python train.py --model="masked image model" --dataset="photos with spoken descriptions (Open Images, Localized Narratives)" --train_examples=101725 --image_size=40 --crop_scale_min=0.7 --horizontal_flip=false --translate=0.06 --rotation_deg=5 --method="simmim" --mask_ratio=0.75 --loss="l1" --arch="vit" --norm="rmsnorm" --norm_position="pre" --activation="gelu" --mlp_ratio=4 --head_dim=64 --fused_qkv=false --bias="all" --qk_norm=true --layer_scale_init=0.01 --parallel_block=false --inner_norm=false --moe="expert_choice" --drop_path=0.15 --num_experts=4 --moe_every=2 --expert_mlp_ratio=0.5 --experts_per_token=2 --shared_expert=false --patch_size=[8, 8] --conv_stem=false --layers=8 --width=384 --positions="sincos" --residual_init="none" --optimizer="muon" --muon_scale="original" --lr=0.016 --momentum=0.95 --nesterov=true --orthogonalizer="polar_express" --adamw_lr_other_params=0.0024 --grad_clip=3.0 --gradient_centralization=true --ema_decay=0.995 --steps=21500 --batch_size=384 --epochs=81.2 --lr_schedule="cosine" --final_lr_fraction=0.05 --warmup_steps=1070 --weight_decay=0.007 --adamw_weight_decay_other_params=0.05
Rows from block 3 of a small masked image model, named by matrix and row number. Rows with one number within an expert belong to one neuron, the router's apart. Each number is 128 + 24 x the weight over its row's rms, rounded and kept within 0 to 255. All counts start at 0. Numbers have three digits each.
Before each expert's rows are labels from the 100 images, of 14848, where the router gives the expert most weight on average: "colour at peak" is the nearest of a few named colours to the mean colour under the peak. Only what is clearly more common there than usual is listed. The data: photos with spoken descriptions (Open Images, Localized Narratives). In brackets: how many of the 100, against the usual share in percent.
# router: router (model.blocks.3.mlp.router.weight, 4x384, trained with AdamW), inputs 128-191
# up: expert up (model.blocks.3.mlp.up, 4x192x384), inputs 128-191
# down: expert down (model.blocks.3.mlp.down, 4x384x192, transposed), outputs 128-191

# expert 1
colour at peak: pink (28 vs 8.6)
router.1:159130133128000145115105139124134127139108119143125132132138127127137123130132139141145121136052127135135137134134135167131132131131138134136145121144116136137152138134137097137136124109123134
up.0:131122123131171165166124144171085166097114155140105133121125115114112137127128128139156159093150112183176116120141156110139126124137148120129144157133167085153113142162115171161102111140098130
down.0:059151111164149102081143176096130112142127115163156066050084119117092178131176084116131133146121133124142097119103122149120114096075099128116112122086124106111115163143132122131150120134139119
up.1:153208088137114119108139120121155095148148147120168090075147139116097145109145136086108201091110140159104123105120096140146200165146115125113141172151121109106168141112092111121167063130134150
down.1:135110156140143081133121141151109119093089156091115149173099150143144161141069144102125116107073178160143163146144139129138098081157145133120157158186129125171110139127141151130136109130149101
up.2:136136092188132139134136175092125149135119121158150122117139091125099113104151156170116136131166087130110105120148131113153137160103162143110102127143130106130167152139073132122087085087085104
down.2:119144129133182145146114106103117090133126127166148132065146137136110164126133178160151122162140191170143133142121134188087120082091078135131116167133096132137120121134100123121101107142127156
up.3:133099149151119119137133112139129096118105079118147112165139125147109118148133099112131155168126113163137073115159102125137102158104153150083116138122134132159112120121154103118129105104104111
down.3:132119150141150127137151110173113121127106121134122072110133101156145107149094089073111115114188159129124169156125144121128047083131132105140115137158138081146153112139164156139147149123117137
up.4:118127144153125125099137116120126144140148130135160090103139129138106104092164117130122129103148133178094124141159117147154149162120151137117169133128140124140151137105128156129136125129147155
down.4:115147115138148091098068101153152128176125131109160157122129133131110177158108144098149122110133128127183109125108155167140139120129111124130132128130119123134171169147143091126138119137124131
up.5:116123117093172107176132115143145128124164088098101111152181068145079122080109126129101183127135136163133086162100137148135174142113093157111137136109128138073108120119127103164171091125157130
down.5:117114142146080173120138191091115081132150104144135154150113100120106103105093121165103120151107146136184091120124156156115173193147120122130129150106107123132126163114071134129026139160134100
up.6:138125144120171157130159153091129092126121136113116141104108150152132136104122099132098129146119151122135158097102138118149158101150117173140148111113125104162163090147159120137125155094108112
down.6:156167103135094115119127124199127124104107083154141115057112145115089161109137083144151135115116157140121083132144124131128135142116159130116094122094101124111140135138080138119162128142132127
up.7:155121130116118151169103090088078117151085165138144125066115114133122100107106191110125147030124130133127156133109101170124164102180132132157095138099142121068134092117136128097163139131140126
down.7:069147127147116113108110167123151158171132142153172122151088147117141116094136137184104124141102122133134115130099137205154082161103142151138128071131154097119090085120115083147104097137128140
up.8:164124141122123075129132096130137125171128136135172128124136101105104168113123144105143149111141151135114125121102081149118118150172172120120108058130105111098116110141103142123151185155153144
down.8:199135153130150133130150102134125148061151142178120104170092086136117138111099076147111124117121119105140142155131122145147079149095139141126102138164163126123144133127131141124155136086113163
up.9:208139128122197112128135145120130108109141161175127146130122157125120135132113111140109127154140147141162142126104151140135130094147123128152132117147148135128113077161118142145107123123143114
down.9:190149141139063155143152142123104151146104130122137136117113174170123127110115073134130122136108140079160133125120137094119166137124160100130149134142092144128155163124112132120157131162122190
up.10:104141147084140132083161102092092122155152070172148114108157115148158185129122127108144098153150142132102203132103115099169147137104140104097106152088118109152125142148124191104094111097156118
down.10:110097126142109092107124138123166106133107185114141136124111134143166100178118128124137127111147089148124096103127152089164036079166084112125128121129139114122135109148111114133147118112157132
up.11:152141123120126133103132152093099127103143114164105139111170089146139123133117173137155108134170127117151088118159127069102093104148163099124140128070123095169116124121107136146154124114088149
down.11:128156109132137141133120106143167119164127099148111112124137140127136141104171140163150116134089157139159092126111142179083129142125101120130164163121102117178137113117133104142189159167153139
up.12:108103125086070121171139147136116104108117142155091145129165104115111124147110125163142142137081156171141167109098112120120133110137114162105140134118158124100108082140112111168148141139142102
down.12:179112132125137185141122132161120164110078098134136181151127132155085170139117137136145141115162121094144161158172113151137180173158154125126144140138172111091119149122140192148125125189128138
up.13:146113082154113141085136128116184136143155097142106134140151119118125139124170071159134079131140095153117125145095145124163147139127118157139105123156106142164110103184120119108159151099092101
down.13:140157159154138128159090146156116118143074091129119140143150104133118160135172114133119127105063135156125099087118135114166135149118115131126097181155136145113132134145134158139127094105140140
up.14:151150129176115103123160133138149149153064197150157091143150111162156138102142089157115127150105131159123125154146133161134123123089159199123131128113098120177128137123150140160145153124114188
down.14:093135136118173138151124115094148155130133073151093070102139155113172101076109109136105136136177130133136119125183135162158188095080077167135115089170137135128125108126155078118090144151116091
up.15:141124152121172144099134120159125101150108134127118130097161080135100093123132136142144135159200083141142152134143121153113132118142154155127108112104097126086095141118169115105125168114098092
down.15:132123109137134139137126067080150111119126064115115071157145129127103057107086105112155111162171113063105204114058121144144139106117149161126136059109163122168124086115126134101107127133130087
up.16:160112123143105126160150111128129128146105091106125098135183126133124131145129098097121131081079128113129104085130117136118133117106110107111079142107136127109115169094094149151095126139131127
down.16:160123143131184095084131184128136159101207149119167130185095127078099121084122109166140129096166114105125117151075132072171123152152152150133122154133114123175105087122111117111132166135130135
up.17:102085139177148155174126126113091163155131136162144122168137129152142123136124119157148114129109150130145153137134104134114157136116120099150129122097141157147105056148146110115130176154108142
down.17:085147151117108083120103127157134117150124138135114155108152111099107155099167143124107120113167171146116156146076124160135179125111107145116125102126122110065166189129109098118138166133116113
up.18:141130125183146134124106106133079169151108116131133117144157099135111143118134144111116089133145113079104134164155115118143146113100092149097132134104107145142132133148130162097126111091089169
down.18:187103129090147129170120107133111157168087128137147105153127133124152129119116146112132135159190107131130097126169132061123118188144190127120107163157099106143126154122118100144154102085157105
up.19:094131113141152137176153125132167166141116116113125113137125143122119082126123112101127148126134104102146150133145145072122187166188161137136152129151122120150138124175146191134127131087109150
down.19:138133144158128176121167134089132103090110132120120162096139152162095097112116132100108113147131134139122119112136119138117177138119093123130150141109084122074175077126128151110135159159116136
up.20:159119132114200128146088131114141142104135128107115133151095156131179165119139133126127160129161090119092141117135153127157143161122101128169105109168131169132094164134133194115114113109132141
down.20:179089133138048097137111104089109101082087124137126158139084092152112065139141107139120121099164155126123163128091115091107158092126129132137131138108149174154111129121162162110113152125125112
up.21:154115146131148121129117108067125135158116172113152122141106167155119121144124114095144135124119171135115089147159117119074138136102144138107107127160147113116126122102169138150113145195154123
down.21:148157134097141115155085135127116146107084092133124120161139121095152172135127127114135126138142163138149130130094119093166111130129161125128112095162145152096133171136094114134158145105137121

# expert 2
colour at peak: black (100 vs 11.6)
router.2:126149133142255137107146151151136140147149155120144145150122165125155130141161132145137138146172149139126133124155143126131149161147135139147172159145153163138125144141128161142144149152154140
up.0:118140092171151106121146125094083143139109124184145119098146133120177156147122114185121157095127094131146148122096103160156136113165093141117126108127099137082159117163115115134129111104196130
down.0:140125150124160156170114122165113085134179103145107130133035124119123111148127133135119140121199118149100158140130142106099120115103076112133110140110162115162206089139154122126125120140119118
up.1:116129161124141120142124112102137112137178156144121162110122099110123103107119157132156166178117151118157141059174144160103149154123156136194116098083121109108134087155111144155114109143131148
down.1:134116125131086151082156168114139125125090115120143073141184152107126145116151149138114132058095106109121116128129116070166151086138122118128144103124095126088144204132169125162097123152092118
up.2:155113150128137134120112123092137131138125142070110110138108117081144067068122148112102133094118148128148122156149125127126140158095149123121124077182172146096132079130104140125143144146105139
down.2:142146122112087099131130090173136122167195154135133155142072115145137119144150119117142136126182094122105154107134128192153157130113084138137148165109116078088131138156141132127108124102138119
up.3:115142141126128173114124117072120116147131123123161096130175149166156115106158101089118117107141147085110136094127106170089112150071138137113165087112093125139119145123169104141128131106135119
down.3:132113129105148112133136095146120090135158113134092133148039100151160115176141119106139111168143164114112118103174124134141162122127114127128124150105104120139156173128152119107115130145131124
up.4:134130107119157145127136131147104124133161158093167143106149143123093101147115124091096122111128167112138139139084124120129075093120121113126090126130063150089136126138126115089127100165151133
down.4:096093131110137103141112085105125109134167101137114110095175118115138216141153094125113137093142121101148129137124118170112125121108159144120083120171136205132175171148201090123130120089138103
up.5:116142097136117125156111163129138110150099133126166115168099102142148128107171144083104122123114124129143153144083111089181125136117134122110149146107120148144162126157108160119133120137144113
down.5:116129118154146142154142136145143122133125132140119172152136101146153146182173114124112127141130119128111166089156120105111128111157120175133136157093119156121139148134098051147192129115126172
up.6:123172116137154121116147105098140116158195141143146096125131127096120117129114108112111120127109177151147101136183149126122144132074130136148115105102087125095170110145136145073111135112122110
down.6:135144179145144146143148145195112053133118167150197112108138160115147137120145150151119135165121129141135155151143140093099133114102113168138130122066127148099177111137114125146113102171132121
up.7:082148111110229121119131116126153123166143112104158130117134178168118110138129142106072160110158128145123118144193148142153132134135107146107132164135136124123122154111099117139104116131126127
down.7:099120149079106128130088138156151100148098115133134142109171143113123167150155142114151145141175181123115127188125136144087128147125153119133137100106093104146121103131120151123068103152118106
up.8:102066150150122135126129130136170130115125174122108111110081151139135117141109115126126139152101088117157144112151153134173194102167140126126121152124104090135085098111125128119144121088135141
down.8:136110135143106170103159141066116197129161111094156088116163097124150130101119096116109118123147132204093097143146118111116128130113097124114126082163110130089119083131159164134129106166116136
up.9:142118134102108109123143110130144137135125164122100124137137150080206113177134106122112149119114144089160131085150137151122147137108132131144116130132093121158113128123110088145109167120108127
down.9:140134158136155139116124111097095119146106150149141190149131115093108104120131126141102108126140107105123116166151147107170125162109116135129119160140188145130110121124088166126150160096151152
up.10:125158143117171129159170083101161080141118120138072157100152175122070145146112129077152141119144162124117141143110165079111100118150099139098102146136120125098113100119062082141134142136150103
down.10:140159090142118138155138112153138100077154118142110133061141138127165113134144096124148125147159124152125177105135118164080098143110167121122131117116127108079121121122205105133114134099129110
up.11:135118109128105136119140118113093087113126160136125140094158086141087152106129161162133159113106179112150134106149120131081098207115118136142119130097132142121148166110120124104143107098128116
down.11:139112121117117086141161110162142133162141172148155160143126133111111137137158120122133135132124148109141120153144159097114150118129161132114114138129124145149149145112100147128123117129109096
up.12:151147146108189129110149134129141175113105143119115084168139115102156061115137103169125149128144091141131131148156125113102119117033131140148100159148164145098151148134152132166111117089143131
down.12:123063106083090095116120108126131119099119135124117111122182119119153176150217139090132135099109124111120115101135139098104120113124151131135122176102123100117116164134079112156152130159148166
up.13:114102132138158127126141100153143131098156141120116124147142103111089100170155116094160151110099127152155134090114118121140131130133108120149121131144185138088127146120130111179160114157103131
down.13:119131136149133113133123078117130155135142106149090088106166083149114148106143108127114126140089107097102103191160141145145106116093144109123148099166118104101116157113108096143100082112139115
up.14:164160150095127103160121134068130140160144143111151116138093046107094136179126099148162133134097130137155141137107134127108173120119148128156128134153158143123131091137074106189137122099138124
down.14:131131152116167156113143136094136073120099121166124134101122165075149084134122113136119130149099141125131105140172120118110136152120155114126128143095140141107095134142145128118112122100104130
up.15:141102127111125139102133113129134145108133143078136148154134147118060132082103117158101113116133124078140138148128109135152094107143102133103123139128120135099141160088187095107106163127143123
down.15:111135092124136106144121163148103107134110200143110135123126128184119129130116145136137141195189154153151115149130139120128164144130122145145162102143155072098084108135130162161141115137138143
up.16:141109116106086124127106115165096165155136099133116142105098170112156109133145149109057110117161133140141151080122142134159097106091134125104112115043130149131140127140168122118124116090106119
down.16:127141122144128124103140084132134179102091158168170154149183099121106123115073164141085100114114128143173166147116131089119141098149143133120116156076114081127178148120150119141098133086131112
up.17:127170157134121088104143139152144119146136130104113108094145122105113159147115135183098151101102101126124103147149156138130172106117121133071148117131102129099120115134108130082165140175169136
down.17:146171109150155128123102131094128122194084130142107164124145136069139092055144118148114144116100097112106114106134111162109160108140138139120135092117074157154152119137103080119148122140153133
up.18:166156178140107127134097133096120104097120112100143159092112151165109087125128136132128160068134120134100160094147126097094174150104119127136145181120133131119136139138111085143141159113082134
down.18:122166137137155150077133112123142111142127141099151105092128160131149140136144137184121135148150145118167095139124116151206175125132173143137110155093126125138146151142163125163143130108117148
up.19:127107122135153153132152132096109080158172171089104124117105146135136124155118159132114113105155098161113160111134115109122153159138116138104140162129093137124159104109152126111108103141128110
down.19:112174138093094101101129134120121139098104157133143159145149126123123153139161143092100129143158132121128163163116131130153118102124177146128122134087154144124127196119111054115142139128125124
up.20:104133117163150115109133108084126110112124122177110060116114168144181066145107122138167118127135106157126166120153145159099115149128134132111125083162086136135169116152141113107167121117053110
down.20:127129159102121103095129157167153181129151113110129167155130138144131122127116139106101139163102130108114129116117110150110096086126063166135128110138172188130101126118131090140129128103145126
up.21:141126089102130131171160133086126113181099128098162184180137131121134156118131137137125178130139106095134149152124161152140063172126138134122124076143107145154137142133137117117143133202145139
down.21:119102141135157123127103142163159138116059126115124103171157092110133197099102128147141124150095115150128099196125119101148084152142155120128113128147141108075127121164133187111112120124124170

# expert 3
colour at peak: black (97 vs 11.6)
router.3:132125138131172107190147143148140154135140149160135149143161111163117154155130134134121154136132131142121141152093137127144148130152129140152117155139144138140147144140163148137139131145147140
up.0:138157112110122158089125120145168105082093138118111117103114179148090093113112147116132168137178144118113133135148119157132114154158115121104127149128157126102101114128120172121134142108164102
down.0:171135136119165129117115140132146142150156151150107132147143161130107152117173141128154131064081096132128135098160121111132093177117063134145098151116160125147167124130120126152152132084116169
up.1:171154162127115141126084126153144125142131127132130109099115099148138112108145133079143086080127174126144093096162115080137125127166127112144150140141120126112137110107110159119145110167103142
down.1:099143115157145131138122157118074165113142159121074123110146128122072095135097170121126101146124121134139150096108158090143129136121153114126183135135138120131126149157135158094156147133097157
up.2:140155121140133146120118144123128104163152128128098139173135107127100151117135128101071134123133145112114089132091161126131132094159147132096142086119127150117146104132120145089082210090131116
down.2:135102127108150123124136121153161185098093102121073131173102146130148131104110131120140123127173104119128124119126115177142141095166177117114156144112127141100080117134131121130144141099126100
up.3:157118131130098120148148101152144136154122124123113146138111111156086069070142120108133136113128098149146109080134124105145156137140077132104163146175179129127134089146194114140122125173081122
down.3:148153147118214184143116148163150130082101118140112111118138157124116154105120114144121137128149139131153163140089107161123105125134142097140098138098129135120158130126163140106094114088125145
up.4:117131119152151121092119127115106197137116097192148148139112162136115137086124130133119156151100134135139158095146141109122135180112129138107122082121187124122136084127169152155134119156094160
down.4:129114134124094087114112154097154099139094126138156120142166095142130137145136140070130122147136155186102144117105132143111150088135145116129118108102149136096108127148125122097085121094140167
up.5:141072137157115186077125126125116146152091112157107157147137099136162095108121130128084141125154101172151124192144158179152153126116115119163131121150116117140124123125107144137122109154133127
down.5:165123121144140118175132060088094115107100120117098147154140134121157125120142138128114125144098137135128080116101127137134194125082166097137091131101126141164115170125113128156162150129123151
up.6:108129129133164119137162080135143126074107080131110121083193097154128132137125120121159131132103092117101121139133160106117111134152133130079137105112088136206118101173146136111112158126134105
down.6:170154141131091161142150131133139120173124134133142152142133108138108173127132141147119122170091082157093195127143146127154108106163111148115101118134181156157160108162132125158095145116157113
up.7:159121147107125162099154104096093105118125161125150114080121113120089119130157139175140135109124121130144136115120154125125107120094156119142140120108137129179173133100112126097137118117147114
down.7:170125094114116113145155101088122159140080128103117104115141098102155110138150140143134125065138179160129132148166126113117139097113150141147144137096179066121131158111116063125139105143133148
up.8:099105099147169171122115098141092118127124125163118139151135138141099130179135128102126179107152100128111124047154146093109111134119102134109189107104111147123123164106118129155109117119149114
down.8:119139120103164090092179103145124111146171098132115120050109131099117218101124143127143135116126149132145172108087124131131081103124121126127157075162151132124136126128138135148090107102114161
up.9:135076116154097119176060125171122124111154117112132106097119087170133139104135121145169149102100101131102124103142102103112112114114106109161116113137161139091109085120162117158155110118093137
down.9:121146118132113133158139159173163128134141093108101120173119153101127132175148123107135137157134085121117119086113090109103121137157121148112115137183120148138140144121121131121129140147108149
up.10:128119126126143117115146140139139143146133115110074081138083162080156118102116155146136123132137116153134144094153107106133149135138136119143138077137193137162155072123107164128121172139162136
down.10:095171137111088094136137094166137147143117173126120138070089142156127175121123102080076129146109134114144191120093115146129119089116169115126179126120160142129152130133103093128112131136146110
up.11:082211147118134149114134121117118147137150123126103132143127140090140132127117125126163145132110223108104082129120142138162186123139101133095140122165120109148134128126094091128137128096157111
down.11:095103142115156115152126110140141096118150125127142112114125135123141097121074115097136134107121127095099098118075154124118134108173105126132122166142120142143168161110096093126097159158124129
up.12:116103122171109138096128116094074130177145161112106157107098146119106117135126127112115127090110129131141129166140138126123086128125152126140125093127151141114168127135129142142118086126150117
down.12:096156140129138129162131128114109071143041114156114178165132136143229121160090102155122137134129113080097115107118133136126147110164119142132172168087139136105153141155144132093128165147115135
up.13:110088143099098166122114134143116064143136129128127121131167121136114107156120079126087156150136157136122157137143133136123094099092141111107122168126141156157105124145115107152119147081114130
down.13:111147130133166133141118114142114154168102177126126108086111134170095135117114130124109129174157092161110081115152130035150144205145111131127122108075135095115117135140152139145136111122127136
up.14:143137158104134095181174141102130133115148127124069133132146084140130210119126146151130150118080068152141130099126157097154131142100102124116137147097150140120121075147144124135120125140097120
down.14:088115124128140146148141128140117148110112085159150108115088144155122102148159118115136123100083135129148108096083133134098067168127156129133142129103123143150165116125148146116093146136127159
up.15:131160100135145133158121106116149088084137109115106128130130110105167046134153131129141092109105103134124092168086136144172162117150095118035084117118191138120137153110116101126111131208145108
down.15:096079120167111074141120103141100149147116125109127132138150128143133165132134114147150138101130125139140119127139122119111102139160145111141123165120110187205115186102137148105139112138118103
up.16:142163138088113156095115153175181137154188104041143090122141131172090138127126103150145108129110132154145161126126143118100149138068099134149151156134100129137126079138157141098134042129120136
down.16:104180136146160153186124198101124129119136139146163140129142106119139140082120101093132137184113174117113158095133112145168154135104137102122141142130150141061166155110096168165126127141114121
up.17:153084155127130134196132119085146158128127117120102137102179149088167117109125138156070109122127149131099142142145130109104130104129148123147172119142149102195144144143053096111167149122119134
down.17:131149173139156148105122109110118149145189125120161151159110118119088134179133113158144115125128130096146086128170114118139111156095059124127136153081152126168130064132159115145146144165101169
up.18:138094127114136136107167120131140128070096136168111125171187159117114153117126131152114126141136082139138119122132111128081081148095104129091158126085123157145135119129135105128130101105062127
down.18:151089127144159123163141131106118042072105115117102124153187143167086097102120160128137122093140090130098119157129116095106144163113130109127101148118123169167149100127117104116098108087143140
up.19:156157161120110162124145102112053126120095088105185148132146128103194125130164129129146127096060117103138107174129141087141117089074076127123111144080189115059102089150102147095125128122147142
down.19:108179094099186113150129100121132075091124118122138134105101098088199131151169135127102138124119134102145198150127148065183150113152110098116118129086147140128133140117085164112143137143139102
up.20:101105146136103123138166146081100127155177128177070115106117171126158109115137138152124120133108056127134120168149113121111172111135116113123132127126154104162130117122117104130125108139112132
down.20:161116144136167153136127158105136044124122097150128199111118106126136061142120118103162135107122143126168084109070117195101119098122148167128110121158128139109105132125116115127103131130135092
up.21:134157116145171080147070167072141111084136130139131097119092104130113136120146108166104082153127153147137158106124123082160105123101110142120118146115160158106111161136102128083132113090125137
down.21:128129127120151102146132129107095157098142134127167150091143110035148098117151140119143115143130115140080122124094133153161121102151134091129135143131122160176144165129141162119128156169136121

# expert 0
colour at peak: black (94 vs 11.6)
router.0:128138160150180148144144126134145145139155151137144129132135120137151147130134142135148145137166139155160151147169136096150131143132160147124131121127138120144138139137121158138143150152125145
up.0:149155134135155110184109127147148087131126115114124108127052111089141148138106124154138120099154163133096138122155138152120116079187111132107116136122112131106129119120159144133097129109135147
down.0:099135125096111153079174119103105146123126138128116112163084115127068131126115150176173128106086136112120071145154115108179080122127117125123146164138156156160139039130105143132139129129121140
up.1:092086150096117161126124120103107169150136113145130109144119110116156115064126107146127183127145086136124116118130132142119136092150110143114179062086126113149139152106093154123103133130150112
down.1:111109130117177136135100139173133140156108128113141106124110103156096131098134102199121109089147145163127132148092122130130142103172123120130142089123177109123114145117137094111138099110157096
up.2:155123149157127136095141092104100158185117108129076119088142157142105097167142147110088103121084171115129138142062136118138087138164152141115128050099093120089093152115129158166131124142106128
down.2:164154094127113108082123087098110159142151109124164151147080129110092196076145179122118145151147143162129137110119145135151070093149110117125130145065111149108123049124117142143141116152103111
up.3:125153097163127148127126124121122133139149133102130110147120082177109078117129115132157101108086108153119126126120132111119076111170144130093113179151131157117136125134141120156154092140093132
down.3:127160132102161125183106123074097127119127089135165151120134128169127118141131145164117117150090112177113115143095147086084151100150110140135114152124112187097120122134143144106140138157098139
up.4:116156152149121148103134129082146110127150166201116101139097085154049135186132124159123121085136122122131129105109141137091125103178127129102101093119107150120132151104146113117120097119140124
down.4:156151135132147115091132103074150114168111088134142168131141134090156168135188145127130128112176184132123157135133127129134179091097132101122133182106148116137168140125137100144106149124134107
up.5:132166115133158057151170129099122152125089148164146151087170137132134138071127131119147186165120063084141123117113138119148117120128097125138138060104112132090154142143093110098096097135151125
down.5:144081136116163149187137160147107107095131132129129124092116138141190095080078113095116135107117149106113139106097147144105114104114144149118099139110127105133122147150147147130128150135129084
up.6:109128121114125125126108103087147119142109122170167080128146133150092178070115111125102142151089111108150134143121134131131127150151145134115176205092132127096131086136116138139112132142153124
down.6:120117140136092139132130116132141137113147106132132142157156109096083096174147137131121134119193115103167144091083111147168130079140129143127135176117158104129121108132052134133125141128158147
up.7:152127100130086080178124089138138095101145162160118118105163105096126117114134184167161187142089148136074140080100113137103120091141130124116124125117109090074130127141091070094161142139135100
down.7:158134096128123113127134134119114089141128166096113096125159085118111139142111094113171136158108143175078142119119127138122119145124210137125140106105149156136089120123123119151165119136098133
up.8:112102132094163151157088118187164124133156111111149125132135152094133138119123135113076125126168050120114168114079152066133175112153113116108129118139170076095105120135142155112130138152122123
down.8:176099134185132113155098128094137122111130110171115031100104110146170115169120082110112120124126133117102145146095118153141107157129094121114200134093160102134143131131130132107129144115091107
up.9:155099144170133145126113116152091095189131153108087107172148130164133143101113125109134108132084146128126121165114133159133150127093136127093134082143104114120148106114145131135125175167136128
down.9:101117148139151118080115130121120115133132119106163127157117128091127173187136092168103135107151129127105178121169129151114206131107195124136086125085093128177172128101149100124082143142148121
up.10:135170117115115129099156148091172140165148139066157124104115098095120100061131123126143113119093122126113134190129139088098070159112156143110118147148181118140151105135128120152126109059146133
down.10:173153149117152140171142167141103108121178142132122102096163083154120096123107106113128132147044125121128109140130145135080108170131134132126166123147091157083104104159109102116099137136144118
up.11:166150103135191142083097137074162134155134124093123106131121150112110083108118163102151160119129130132128116148134133142115127141080091123093076164114134112095133167118116098160125109078108133
down.11:137076131150059144118159102113151071134139147146152111136124178164098134115075164156159123150129163139128174103133140088142122081124115144138135114128149143114132127096119131099151128106133130
up.12:149141202104144111154132152111134097124109148189104121112169059142123109109124117152162089125093151114107152124124139121138108118113124142099150157099053117127150103116118160135074114139136118
down.12:145147116126127128136113154151093157120153164106099192102147117134103112147131116094151110169079119139133133116143140168139107148145160133130152135117154149122110135128077105145117154131148172
up.13:149129125113105141093124120116158128119147159082113145083111129169094104150162131124178164160133128127099140104115144130135101140138146138126088088125079134140077106125152110160139107096082123
down.13:115091112123124115113086128115133171126128098178110146142130112130083100138116107159116112107120146114112121141151161103138221120095165108119106148162153151149127127107154094151150128138153082
up.14:123090155151143115130127129131173107125108114140134154151127118120115108136125083123081124117129080147110102138151142158141115111129179130115127151139136085137124135104066138130156137103086153
down.14:078069115138151118132123163138115081164123124109130189131153102137173102177127095111128126118116163121126131142123133101150161178168084103131143166112109145156153137114122100131102146091123126
up.15:138138150121135167079165122094146157177134144099122130116143140110146122111136162113109130065164109100104142125106110097073090117143102135160124113102096152134114103094086115116136128080135136
down.15:153139112100154087151139144152116119170159140120170151106215095139164162122105095120144132110097140108130129111132111126117109171138128124127205150158136122161112161121082155109126135158157137
up.16:120132109118146102106092150121094141144134118144134135120137109117165100172123137151104107120120152119126136100159105132129152163129087127159166107115138133127121157140145137136108110158170140
down.16:123128145167182142113125127118140084169136121125129111129100099119155103129133120130116144095099073107109052107118130075070151175187098132122152166127164100139136129118164131124147123139127165
up.17:138090132124122141147153131117196135119089111094152138209137149160122143081108114124125110116107141128145113082131120110139129153139103120131186112128141110119150109113135118154128125088121133
down.17:118169167122155112171126123182146103151085153106126145090173115172139146157112144120105120085088138121153169120131123075113179165137080115135152149126182162141134105132165137101115144145095136
up.18:144111131124147148133114085118151134147133154123090136146166101140130113103124113160069152109115132132126125122130103159128154144151168126126123130183110100091180172143109126104145120142080135
down.18:139144136139040114079096124127115187086159145156122184113128144127136142121112119078135137177134120097110136100145154083161086115155163102133151111155145100161095143118139144150111151119140111
up.19:107164163167164150151094115165099122101103150144138114087113087139099113163108121126108112102108117126134087117094111125117118141174119115115141156132117104154122104121113087086155129159134159
down.19:112153111157107132128117122159177117166132136128086123134088120075142190098167172144136125145158106157122140071146121113130150079112104143122152108110136098145122096148109135122081111167131096
up.20:147085137140148085099143154156105135132124151090120065169130101122078173151145131103104113154148117123129114104117139136124141137128143131116119135147122116080117126115114123112105174200141106
down.20:131148124136142121160124145110148134087113131118136115086139205128131157105143149127135117099135141146111137103111113098167116088160175120127126084112157169105119135134135176138108125131122107
up.21:112141133109150061144124121095123136177154132142113131110131060133137094143128132112105118132081129110096121070127112144177114109155178131139123123102036117095139120132191143152134135190117139
down.21:159137106127200099125159109079120094172089076121116138098173079160139160175117125156116134141179110158118162117156140150127088099165171106122138129098123148115121159117104137129161136129136115